Rows from block 3 of a small sound classifier, named by matrix and row number. Rows with one number belong to one channel. Each number is 128 + 24 x the weight over its row's rms, rounded and kept within 0 to 255. All counts start at 0. Numbers have three digits each.
After each channel's rows are labels from the 100 clips, of 14976, where the channel reaches its highest value: "strongest on" is what is common among them. Only what is clearly more common there than usual is listed. The data: acted Russian speech (Dusha). In brackets: how many of the 100, against the usual share in percent.
# convs0: first width-5 conv (model.blocks.3.convs.0.weight, 160x160x5, each kernel summed), inputs 0-159
# convs1: second width-5 conv (model.blocks.3.convs.1.weight, 160x160x5, transposed, each kernel summed), outputs 0-159

convs0.142:123085117144105136142118173116110147144119146125152087131142135090153161085142141059141120142123140133139144157123140123107109118123160114129140170122111151131160036141167097163092118090101095129139102128129139112136158137147113121144113139100128118131146127163099120116137107157108142123087147133097116121157123135121163175179154098080138139124093157158129122117139134156169143120134145090160110115053130112142110148125135118111119087135106111106131098140119107178128121111101139
convs1.142:092121102137117125121113110096154083118127148114143098106127083135069106117124128145086119112133115113171084146166110124141168115094115125110124148137160140130133137103141097059096141118048114170108151090099091129144150119129148097140118155118112095100123151128111141176111166105107105109107124159107093112091113139127109156118114114111121106163122113121082117117117131143108092100115145121113107122133128114124160154150124134149097078133138150103111140171125182139121124139123167
strongest on: emotion: angry (49 vs 18.5)

convs0.60:115124107153125128110116135121128172115130165139137153133152124142121120112095165099149148133147147132117162121147149146165124158122155166115176133098163161167119120178134157136125118130121120154140120136140164162115114121147134071166117095115136110111109123146108125113119180166102085148156138149172166161139103122149071127102144116141122126159131131147118122129081107140096123134143116105137166146088140097099141162125127145027134142104147148131112129144118162166147149112144162
convs1.60:140107133169116094117095106087128126128136125116125135099098122138115112108129127143113135100110127118129139154081146109128040125106077132137130150106139145109109126118104132138135139108141124124116147146127108129119133121091148078091131121078138111079058093086098143124135137112080117124132116117135129110131103180099115105109139144129069105186149144105087138121130151150151129135115102085124110128118126090081134090114149129089112173126138104117131128117134131155122126195132153
strongest on: emotion: angry (54 vs 18.5)

convs0.43:116101141059133104139108148096125114137107112128139088072147120129064132132142116128157102146107115119084147114119142117105099120154130103112143144136110136069160117117108124100144116123162082157128077150109074098078135153095111070086148146127102130140144154132123149120115130115136121127094124178098098093089105125135167105128129111133106133147125155140113147117132107110129142125119100112131163128103110123112130152136092125128107129130093157089130164153171166129154157153128163
convs1.43:102113132130092143121145156161145153130124146137133095138145146132121129116132157160121159147151141128101120071129139139140163152112119158137115118163129137120117133102165192131143121112105135098110112158124141133146130105102142109136173162104113110098108117137115085077143113087128141118116133124102118094125161155148113113115111115183081130208178139148094165154151121124132150118166083119107108163119149091135119089142124181146144119131138142154126132087127115078142098089121099
strongest on: emotion: angry (41 vs 18.5)

convs0.91:120129131098114104153085104121129174124130136180125166144132171103129110126152106144112135138147138142096148109175141165145111117138141145122130170140159121117131142151178154154116093095097072115119130124119070124125097096132126096108113114145140154126116119140098137112123127122098072121145114138093108133141120132141130093051166140164099122142095157157137118135109095118122156101140158154104101158156145080118156118123162142177153126149128116164158100087107115113108125120115100
convs1.91:124106110113125074128071116130150113171106128110138111143136108135111080108173097114114141151121112147135126130123155100087097083069099092093119091092138162123142087153137122096134154139107113180143144117110062102134121141116122156155118102124119114130084110086151125130157120119084150145143131165157115133118105117136125129112123136119155143115165166103161111130129144123123117130092091163113095138111157105121139098084102112138140118121167137114130125123171163155104122163121160
strongest on: emotion: sad (57 vs 27.3)

convs0.31:113134136144131145158078103148132113124124111144149170134135118123154116113161120169123117158137139115157146141124134126113158133124109140117122130084166145126132147132155124166090142120149123139127183114116125143143133149118109147115104107136122136099136088145136151130114149149143131119106151137152145132146110134105131152195114150151132114115157114141107121149092065137124111101116129166154042090110124130122078087139148096135077076087093139129099097108092098145072074144116111
convs1.31:133117102093118091124097127119131093133138140089107107095146130136114149142122167122114130061099083145119074081118122119088120116123097106098111095146127099139160106108136124103136145156156154134134170141100131097129083161121113162128104159112086132110142097113121130132101129133127149101120109081130111063114112098128126107102134089148100113148155123134097153142138099128106092152076109128122094086109095121152124094109124102114091137114112111069110129128126116116097097128097107
strongest on: emotion: positive (41 vs 18.7)

convs0.127:125141137137136140119132124110121132132037106133102149129152083124169126101060062152139115114128124127151119137133104117078107150125109128107142096121177141087131159114109143164134126100132148104090057132085104132131140082145120132155144137155149138121161117138129133156086087108102115106157112114133076073106104098125134139081124129138120110125138109113102132135132122162110112122100146063134100125123122091093117124135115133117133148111131117135075128132138120128131129113136121
convs1.127:096102136129085133084142115121144125152130130127144149141166137134109147140093123138126120138125169165096096157114159148086053112077094136069096135099109104156134123107121115129122112120134104146116106110159135151108141117106159097112166152084121133153126151143119159131136102102089104107115120098104111131103107151101129141107151098137113103127117096100092110128132114132070113158104094093141137122095163110145135060147154145156121077137114083151145125139118139116137160130126140
strongest on: emotion: angry (53 vs 18.5)

convs0.68:149135125159119069190154116120129164093129112144153101121097123097120159043135117080166150140123137126152151124088126116157087155117123121109132074126131127159135164133078183091148103120106095103123133123116123096130099122102099126125102148100137113120114121127112104113123148123141107114108123123137114105127136120141073107132147145084138108119099081147139141133159175120147112113126103104147113143160145178143142155134134113043115111116131120111139113110128114114128131123132121
convs1.68:110118100148114123132118098116119089137111113102100110101146100122143140157116091145097141156105143140069104163115136132116112092065135140134124092098112108132121078079075124104087146140127137125112139142110095154115134105137201134119117145072124123136124116109135162102123136106093106137079109153090150128134128110097144123112141124123089088087115136123087142115108107091079114115104109094083106128101125114152149126160151136129138094114133102151145140143109131132084163123101144
strongest on: emotion: neutral (60 vs 35.5)

convs0.12:131114132112123105146108208119123111096121143147099121153124118137100086137115126121130127127117131133130142140142141141157112092120151098123111113124160137085116138074083082102098149103117152100083116129109135112079127097142081113147133120126125103124110067150129103171109088088142138108128114087095122104109119161127119131137132156145132119086139090085132159138081132133125127137150136134160131136151137115118138146126152103186099124104077156120138076071107129123113103108126093
convs1.12:103121107099116052106109161098099143109127130117151137102107112117118139102133132117104128153125171152115130120128142122118133135117122114150147073104110130151080162132117071146094128138121125091097154151112115128100154166101116124104108128107103095066147100132119150113122129152126129128123099128124127145117104135154150109142164128130081124195184137114072127098135084102120103088142110194164107104116132101158118147130134119086103112096169156119127132113135124128138121117104131
strongest on: emotion: positive (45 vs 18.7)

convs0.140:111164139140105069127122128112120083114139137112150142084127117121140150191073149098128157113103101070123155145097117100139124090108112116120106120122164175123146121101107062081101130091131148166120084090100121118153109119150098080111152089092151126142135117116108099125111129104123141130152153112137124106126125110155156171164099145099152149107164128137136096132130097144154116138087160108161098108121125123098111145129101101114109124110164115123120122119148153137134140119144114
convs1.140:122051098141160104108137150142152121154105116090148117084115087165106123115130092120088143134134148132181094152105124141150116100131132082106074103134141134125122091128105106099118132145104103165122113115141145132134118143134114134146133143124118124145103166127120123166132152141107111133116157155128111148144139153082149165117132139100167129141104085074114092097117140129146127118101114090118159124162090122126099112170097122158137090114109079070146108147095152154103150127135124
strongest on: emotion: neutral (61 vs 35.5)

convs0.54:138144126120128084104116132163144121096113139132112139112111107115165133179136138165130179149136122136152161093135110121101100086124125119144085105130104090120115110087135115121147132138161130126139171129154127100150090131115062125130135133155140160163112116109095112122149081160146139141129152154118114097137145126114157103126109121085154150143140110134160164133090142119160156111158164165123099160122131150158130138125129107186114102151108105096159107139137095154145050147119089
convs1.54:112142141095169131102143114041114159137131083077155049142097115120120123147133135156101141137110107080133100120095121086124134143164097127126116150099141113131130124131123093109118135150101138108131150142102121090156109136137123135105126138123111104124135112088106121116145146117106120145153129096144097142134101087146126127102103126117100100089107125132128108124115120109113101123082100110116122126124136128142116134155126105124137099102130072138092139098133139112080106044097078
strongest on: emotion: neutral (72 vs 35.5)

convs0.132:146150116122128062139148120126123119104122086087104129092155140155107093195084108178132141103142125121136121136123129127148137136110150095121139058110160133116131164106136134137102136082157093158122105108100102120117136083108095079133132123088134138157129108133102096133089123127154126100105142105113107130103116116158154135119091128125131134138131094140146102130163086144144147125105147098138156134140154116129172144134152151188139158103158130121128127105110136146160093138155068
convs1.132:128084164101102152122112108126137092149134158077140099123060103124113109109121153143135130147108143097161089112102120140168134106122079098115073096121150129082119065127091087127084134149074136128109100143119104110129119131144125153101159131114095123110096159103129115139117133122103120134109142152108084123141137160133123112123136116146111119140089079138147113129170155129132131144086140069142145104130143125130137132147107136185112122115089135149100093106102105106110121147128121
strongest on: emotion: neutral (64 vs 35.5)

convs0.79:140068107132112111178139158118129140121084093114127100135123096121119128116108108119165101103136122137126092132102118123132106113077121118095111082120124114127110147120145141104139113056096163143071157070081113131102119109135105160122123140114117128119131136129111121098083094117114126091093125070107108111110110107097105104137140137099100114117111115142139097147117077117114131130060103125103127093144120082147140121133093141128145127071127096118092132117112130094126131114132123
convs1.79:117089146126121110136163099104172131139110129162141106105125104154118132136108143165132146122122107105131121104131126126104113145097112158135139156123157099144107116148102142107121105111124116083121119125155137101101129119150138076170125172133143166149141138134151147148113121099075154141126123134110110126145118114112114099119123105084086131084071134073143076076144131138112129154140136087148150123108120114116124093141160145167121135088118099162107118085061097097113127067106107
strongest on: emotion: angry (56 vs 18.5)

convs0.103:116122126114113127165136149114134149147115140137134124131139130127134099075138097107164107130094096140154116109126088098082131108142118113131118121079089118115145158106139137109117058133106128098078109122086055139097101096129095110096129124115142132164172128142141158138098133054132090120123118131129117108134086073142107113121089126119134122090104150119111157155121152125122083108132130132098137112115108154108078114127143108123105139118159158111184148126141162110144147142133127
convs1.103:094132086154111071081161109112128117147099166130125142124174111099096109076128100075131105096112127138099092069109142110125160117102158140145126169106155150099080131097132132148125104114108079120140134137149144111084101160139137127091089123128132129136083117138131127134133103110133110153136133149143155109139134113180147121141130136107126096110126115128104127147121103135094123095134117186119149131127139092151130136132115090063126084109068129109132154108129108127127153138120128
strongest on: emotion: positive (58 vs 18.7)

convs0.33:154173139126138146137139119131120100105127200121112127116121114132144158124130146103135118143124138136141147097118141129113125106113140110120109112140121156146160110094107110134142169076111111152126142085122127071159124131119091137097128157137099154148153059129084110137085118145122162104104151125107096091124139088155183129147074134111159149146136073099147111102136111127163139099133139150149149111124126144144127165125157132120135166100091124125098082134114097138156077122089094
convs1.33:126092116117164168120138108106125131140107102117141136146119124117115110072135100094119121139133165072118148132121074122114129097159105133103130140124143109139129111147121127141115090129115115143124121103136123096146076130129131108129105104131143112109139124118123117101152136122139136112185155085136166182157141102144145129071096153064140154139089116106134106110118104148088121110146119140111169131179130152095132141132072152121143099126089061122132134086112124107101153091142081
strongest on: emotion: positive (46 vs 18.7)

convs0.115:156149125161123136152151155153123116097110163110106147137138093144110124136145106102095127090135114063127089092077138113136105144108145151121106105154120143132167111098083147135149137071112137139114128126125129102148122135118121140107141139141092131113119134121106083132093117119117162120125092107097131107109107144120184141134108087127124132129129075103135121119122113105105126143136125148090116153106113121123131087132120154082157126166159072127139085123100080112105073086086079
convs1.115:122134141111098160092098116121166117145158111118179113189171137121141118124127109124147115148134134113091129113109110122137127118097127095123112109130150116114142082137182111176097119113118080170116075123108127094119112119115120090135126111114141115179108149120127091114142142119101145144122123153179117156131102117144155123075139128112114123134081123140132109121100143145169137137105152112124120116112170147113125112071148121112152138129148079149120098092196098133113119070132102
strongest on: emotion: positive (43 vs 18.7)

convs0.48:131101117100134111171138151124135138189129158151146127117172124115085134120144118138127105102110083156096123075097083129156099134110116139151099148129132109125146151130136106134137069150128118081137139125137150108106130106085158134167109107086120115105125158092102158097144098102073100130138125097124139113161127108085174102077155113113101119145110147123116098147157139133131139138108134106109100158129119144156155147128183129161127168156172163150110139129141146110122162124137144
convs1.48:121124118116137105123110110095152159168183099154160098137091166107160148099156116096140108145123129149066119099112101133117140146137132132120134097103092135134164111167148147076140158125136135135121136144142129169131119087117163103141124183114119141120098088078086120131116102106147144143131127091147156098141114108142117104142167177133131111104088123179125111085157111148122130158093095135129150140169143116152142102138138111112123114101101086143141114143114075126122149144136100
strongest on: emotion: angry (66 vs 18.5)

convs0.157:122112140132136141112115136155125078130091069107040088137103135087102108174138129086088104132133131126101060110116144120132123120107114122137148102157147113097154176126115121157122114148121171142125104146128131119101149164127168124104142153106085102088136156118092159112135099150125120147141087141119094112114100129129111148105149107125114112124121060126134119104133167109113100136114107122108119118156107137107126095121096114086106080119139097125109156143142117100141100122135134
convs1.157:140177132107094096097087093138130149172109130145153132116118120080143124129153098135112187141109076147126116122110144119117135160135130111137147129147105115135160123145130153070137131131168110103117136138107188121119140107104133152160153168096119140106100097119124130132102112156156123175092134153121127138144141139117095092152147161093107099128151123115107170069117066123143104107085134151125107147107143144159133153141139110137091119126141168151081126136109114167146163129128143
strongest on: emotion: angry (44 vs 18.5)

convs0.148:110153111129135071179120127128132114159076143122146143129137107146127129090135103143125184099128118072129132118132105109131108115127127133112121122096176169124140094150127115124127103099111139092115072119109136159081100052121106138114153112107146105141109126117104149152121076141123121103117091089105132141098104078117118125095125093152153136114131115139115139150102115142100110122106136068139138131093126120089123169126142141129127127153106104111194125093098147092120124112106123
convs1.148:126161111123130158055127120091151126089112141116093154150112149140120137121089088156127132104098093119128101094097132091117134107141111118130138115142161132129122128130140136153125157142125138100118114129144160096095112148154122089125119110091130130147143128168157125148134096095071146130148130093160110137072113142128143129125103073134148111154106144106100099141078120099148112092156093119153129129150134142105108131102067112078140120122122082132105089123118085078107137100154115
strongest on: emotion: angry (38 vs 18.5)

convs0.155:142132119134128077117128148146131178182184147157122133177143184158116114117128154120136142094096086125150125115097122094179141159130114112144165160121143112113112134134177148150144138117137122087115127093115131114123106136093155112130137133084140128125141143115120143113126081133118115090162099058137126129142147153157121104137118135165118127113124108103129103144140117137141097152093142131146084207133193134145173130126155118128097135136097124120086137099131117121122115104115137
convs1.155:140136145153102191124126101132102135184126108100163129125144109116108130113190144129115111118099134129073123100125118114066092121106098136101142114118093132115109072163097140091096133121101080159106090136118124137101169118127120102127114135115132138102153100113149176135116110143109086138111115134128157146127096089120129137156110148156120129083112097098110119121117140107120138072092129142109118119080122174154093130113113116079143107133124102135121113131091134155098136148137101
strongest on: emotion: angry (44 vs 18.5)

convs0.30:134110124117102102117176147140136128108152110112145124164109146129165129088151165148120066098115118120164112136118064090112096136123091099123116144128124139146121113110128143139130114105134084113125074097120118102116109137112115156094107124148061133146128110123099114110112069097146127129089129118108126084125119094070123092104109142142115132131114093089152113110149096109103134154104136155121110119135105102147101122138164092115109152140118102131124081124103102104107068122129084
convs1.30:168153152101120129131136147107135123161141098153126111120128108137103178163144151068128132133125109103144121105104124088138143147137103110139110143158117153114143127118111117130136169095126123082153097159112156119135108103133159161125154148120110136124157075092127101144155118144056128132125114139138139132148185139119122142129109118120121099147120105069099139118085143123157171136097132119125105137128160179140058150121140128146163151102141099119104091130153074118106090092105119
strongest on: emotion: positive (49 vs 18.7)

convs0.97:142127119131116111100131125131132137128126148110107149137108176116100136124104140138118116135127094109116146117096091106176136191145158130142141140133150123137138132106122146157150126142129121118112099099123157074135066117111129098142105099134129171150102088109139123136122146132123144111169145110132119152147178157194152146130087151128159157141133110145153138118133112113172147141125134120167134138138126177120129158116128084124094104105045072143101109104088120152141083077121118
convs1.97:129148125105148173156130108126128123156137121118160120086113136160100113131148143151130127110108102131162093127121087108137098199138174119124058136149175136100099140085129098154091119147132134141126134143112155133175128169160179118136124132138131151107146138105115125126117146164133124128148105158150119095132147155158113121120159126076120134126131160161116110152149148161135124131125134130150134122149168123159131176120142140082148114153132124087136089113094088086080091112096103
strongest on: emotion: sad (58 vs 27.3)

convs0.86:136144124109128067119140123147130100099135123123110120108084155157087130109114159132140153150114086116115128113048138124139143084130138058137124119128113140147137132106147119149154149147160150135126130108121083074107097107048099119105108096091120139118136138099100120122129130136150155130136145130115102096117133098143176119111088136137160148114161124134146129145144124118147130081150141084177147100138117171137140181125122120120127140140112151130146129096096110129127087175113112
convs1.86:121115145133139189114138142099126126134134120106148102109124103123155114110136117127161115169111147087089101101103118146128126117140153135162095107116156121149112148128137117120145096154131159098143167115131145151092114155142106156139141121160127139084089133106090088096165109123127152137118125093171146167130135123141117094116123107124129109152146137103113128118125144089122130086105066079101140154128142140100136147142097136130147096081124054142138101110141111063113103074165104
strongest on: emotion: neutral (62 vs 35.5)

convs0.108:113111134075122099151101112114133132116158144146142174159116152126138148121129135113128163116128121154120136119136111132112083149154165108121158151128147162119139150118172147135147039134167129105141078116126109151113104109118115072127138070103137117124117115147159128141136147153127070095177111093145130125134134136158118133119139135160105126115130168126119125161103105121117149091149136103152093149116139143115162107126130137175128092146096130105184117067110140116124110096091101
convs1.108:150115143134117132105133112151085158137084129109113130104116131124120163102126110163096085151156156133100075099145150138135129139147148174163135141150070129121137123085151105091102090111130135158149141133131101175142144128104084113098110112105121136085128091115134126102146133173106167145161117163132166143126111115138082098171151142126115101070130170091120123145124130121134128117125100151152134110126159137099150154092156131153096084073126146134123167111148139125135130142152127
strongest on: emotion: sad (59 vs 27.3)

convs0.88:104106156123118117106137109135127157140151121142098091144057140161126128162108096049167126142102120105160180112137108123138136104118114113156125151092063132122113116146132132147139185134128130086134133091127138109113123070088077115142088138122126110163109152141111125139126152166126122100117145109107115125130128110087138132106154171101120107123118113081098140102136139102130133134134110097077123075080113129114117161141135130106126158139145107101133119128102097159109124140136112
convs1.88:116152140125124160099101165101080058155114145088145046108089138100105165145144129142090101159131141097142133115063106092145135102131133145137097133143112119099131080129103070118103114131087132142147120098145127118151133121141136138105132133129075132114116112141094134127148143141122114109134106128116113141135120118167137082127150104133100104175140109091115149123131139113113117154099151115144135105110129153152146121113098116170135106093107121143116092121157099125108068134123105
strongest on: emotion: neutral (68 vs 35.5)

convs0.147:132131104141129106155120102134122120123091018125159121148101127141125109135083090155115119142115115119107162164126118124119130072117140095096092094124092108114107087111141088145135172103063121126145122083149118096132116108113140114138112094112108119143081104134118102097155134103093135116108095095114122139124127143120156123111102154072134135110107124159130087108118125128125143126130121102120161120110138114199122123136167122116121127122077139127133161088108129118113134121145120
convs1.147:125109128110120143110105097154150082127104118078126100103118106129095119142117157120107134103111112138141084104091120099130152097075124106120084143141131130110156130070087131117100138126064136151113149118069107127112156104112166146147134174102137095130126151110124095139141151124110145117131150125105141080128150124113076146122116094136104096155158107108088116146144143160137105107127079117135122107126129131123106153163110145122159111120115144150110119112088115119133058091092095
strongest on: emotion: neutral (66 vs 35.5)

convs0.92:138096125124125118166116168137134119128128121107099136129102117112082115166119136064094087136133117109092066172138134129145149150102166123144156146135143128099139136126152167127136102104149116136121096165128127105143123098109142133097133135108093103164110081102096150116114120138114137115117129139066106104127153103134128109085159114211109111109100116150125173122123150112142147150154123092109124158113102127144153123139159122101133129133125118059157141132162094127146112126102084
convs1.92:129149137099103128128116126091141155139122138134103137123131103120098133138143105134116164117117144137142111114126131129133153154119101090156194139102093132147121145153144159089129146062117102122090125132085143136101126097109148127102117176099110150072085108121135117110102100147115095149118123118072130148128141160137104129138177150140099091140173179085072140142127107147096139126125139171115105125107109099135144164159116131101122099123154188100157094118119131110117155122099134
strongest on: emotion: positive (76 vs 18.7)

convs0.29:091147129122135082137105114105132125115110136111051139137106113072124144140097117144141128087124109137105145123122052105124126144142132123132135120124122136136115135143114151110138129150123147125125140120105121089101085118090136049104111097096127110130108109060056111083132092121154112142175102130110121139120127155149101151124153109095104114119128123122098122020123108127134099153134134105140152143123156139138111136119116119138137118143150133144110143150143113122130139119102136
convs1.29:123059088097091114117095062120108139150103134130134108132136109136107101099112112125115106092107135150125130149171111150140151135117131127117139165115146119117105111101111150089122119086110090118113118131102111146127157115126175110124137145131113113098080105109115089107118159168081111153103138195164095102141119127091099150119163128133128115137163086119132168099095111142105152151136161092129176132089145121120162102146153156097134144128107115141129118125120105179123147139135137
strongest on: emotion: angry (63 vs 18.5)

convs0.90:151101139128123070106151114152131130120137114117077114115130091145093093121126143122103119143134161083120069114160134142097126110086099103128165118143129093142072079102149111123121105158097127130127114158145143119128157094101082099149127152132104121129150095164082098120144123162148106142126104140128137124147096119139137141091129107115114126119091112117132095132129107158138125107133095107125132066148093133107071097120070139129148144117167112119145132100103101131097118156162094
convs1.90:111124140117113100145106145121144106167109141105146080120124129110111100146113125117129153139116062107133112136080148089125119149138100108114126133138115056096169178161147148125091144127125147111134142098086103110131125121132133133126146162058115092082105106094116122132107147132117108131110144119121098130156135172130085091130109120151102057135141148115098123111105123147110109146094144129105134148111156076139137140127177133180112122116162106122115092114108143137132087109114114
strongest on: emotion: neutral (78 vs 35.5)

convs0.67:126108136113135126136076149119127082080074122119081094099130156072122121136122125099104117141114133144141165108115105115124114102171120106133116126129107091124133097126136038130107136130092102127130154140138133098120138123079158130127101111100125107123051137104095106099139159154136116133106118122121111103146127161098104120114125176099091098129103131132107136096127141097110112100135154134130177123156117142128161077123124087128097086141112105102129130112113116147163117128154133
convs1.67:170120116105109119098095095112133121112148121098149111120132131118081106130102094119068121125121109129126121082155080135153148094112141124129117125110093106109092127114062120141100099107102084099103103134146122118125104112106175120146119162105078104112126107133132158128112100107124119109105106098093088102104088131123126135094109097120115125150127112090114107097127092094116150099109142112128103068083095118128136132128138118109163163114162136108118078171139112144089112132112132
strongest on: emotion: positive (43 vs 18.7)

convs0.138:146130118117136125126151148142123126141173192121100119163174157098105123141130087072179144141147144139102127082091113144154086121114081112161138138084175132146120145135100137166119099166116129129135087170150146120087092117073104118112132138104142116107116129134081129124132117161128118149125094117106166135130117119138142087101103110117111109124090081132125130111093102123080098132116101134126151152129151112126171105123179120144118101114119107119146095099125143120137116120123096
convs1.138:146139138106147114115118134132165077157169099092169082137128145110118119146119100089099140123097105118137115101093103106159137088130121102113133116143109077131120116128115096154091147071112100106127137138115110143118137099136148128107136147112099085076126100100106107146147120139094131146112119117116117144114166140136113130132089109166065085141107117095098142121133115111107099117120083112129116108123132125154139148128126142131133134095150091151106098143113089103103108068071078
strongest on: emotion: neutral (70 vs 35.5)

convs0.124:094115149114116144107103135104138168135130102125152146122112104176112129142127071170149167125142128142179110128143131132103089100131171124146132133102154106126103165120193155158130112133116102169149142160146105110107103120138098108113093113119115088110091128088109130104148145126106138137108124167139121130133120157143169112123130086137060117105124180115085104090127106116120130114139089115095150169129140127131112109128158115179106139126097182118106099119108137102103136113103140
convs1.124:127102091147126109099120106145112133096084125173130133106066106130161133106129112123114110118108112141115105152152141139141130132068127175088189151111111127109124149140104181099069128105164145143136120135116152126152107120101129124145126126093126073117123085108149118080128124144143129157160113157122121129110126120126110135128141166108139115092146107136108150066116094132103140111138111169142177122120133110151139108123105105079152086141138095095087127100144100132116167105122116
strongest on: emotion: angry (41 vs 18.5)

convs0.18:127133145119131105117124130126134130090133091136079115144106116133134071128098125175109098133135138099092112149162126135111090056117124118123117102120135144111095087098145095090120155155155136165115143129127108107113123111092107130112119138142099110130125063140063120117150092130140146134105083121117129109140132117109128183086109151153117117087140090096117126125106138121102140081155085100106087102121110120121118129124182132118149148142123131145142158079109099133096103110117091
convs1.18:124117141079119078126075122135126111143139089094154118134108152107077104182109133107119128110098073083114134090092140092085137134092108057141127147088129077130179157124131129148116145150111156087146151112096144134098133109128157132135162182107109088118126118120129164137135140135137152154121120138120119094120114129116115108125086114139083073116141111135096125126119113120137122128089113109097119124097131088139132099108123135158112152111127139095113128131110156140121113111128090
strongest on: emotion: neutral (71 vs 35.5)

convs0.152:104165115135139094136120146114122141175108185118109182137152130107090104166117102122097140121098094181109117125122126103142112107110149119134109130100117137107094153138111148118128084102119104142095175141091116093124114155087118149109129095103105106105096112093132128130108098134137099125103140111096099140143125071133171070173141157117124129098074135139122126096115093109117094131135122161116100135115114095111119110148132096124097100132118177085099113111093129154125111134139114
convs1.152:133097126118148103123077125127134113146138137118136153143121167122121098137111082128111129073128076103125120167146086132141128130124144093101142173111119091146148132138144141132122144152126147083124088149139124078137093107092147145097069114154110123118121114077155139133129130142110144136150132111113196103147106117147097157117164120177139121146151135103124115111123081151104061111124146121142168099146145113150146117172142109140072158127156125163109107102102114135142132108107118
strongest on: emotion: positive (59 vs 18.7)

convs0.59:128142139149117100088120135133117133104143120133200153128124130126107136143086122158123138136116108081084125090105083140146134130140096155110111154131134126124106151130119157162152099134149144093141089132142137170128119145083149092081121092114106155150114137132153141120147136145154117115092111113117096102093111082132179083079138112106143133130153128119138192132126116087120146143142079093157135097151117144150110164131133123154114102131142088142144126068104093116122121148105092
convs1.59:126108138102126131095136129102131118085150093112132111118107110184109113113159119125102114137140116109124120107119118119105143132135141108143100092123130080122134138110089094096115100161132155103123139137105102089106118132135123147133140122134097086059097132097063118134129062092109123127104143097113125090135102093091140126127082104121108115131116126096133117081072164138087117154104092108119122107128099107096135115099127129165146117130112083163113116128166118125131076086112117
strongest on: emotion: neutral (60 vs 35.5)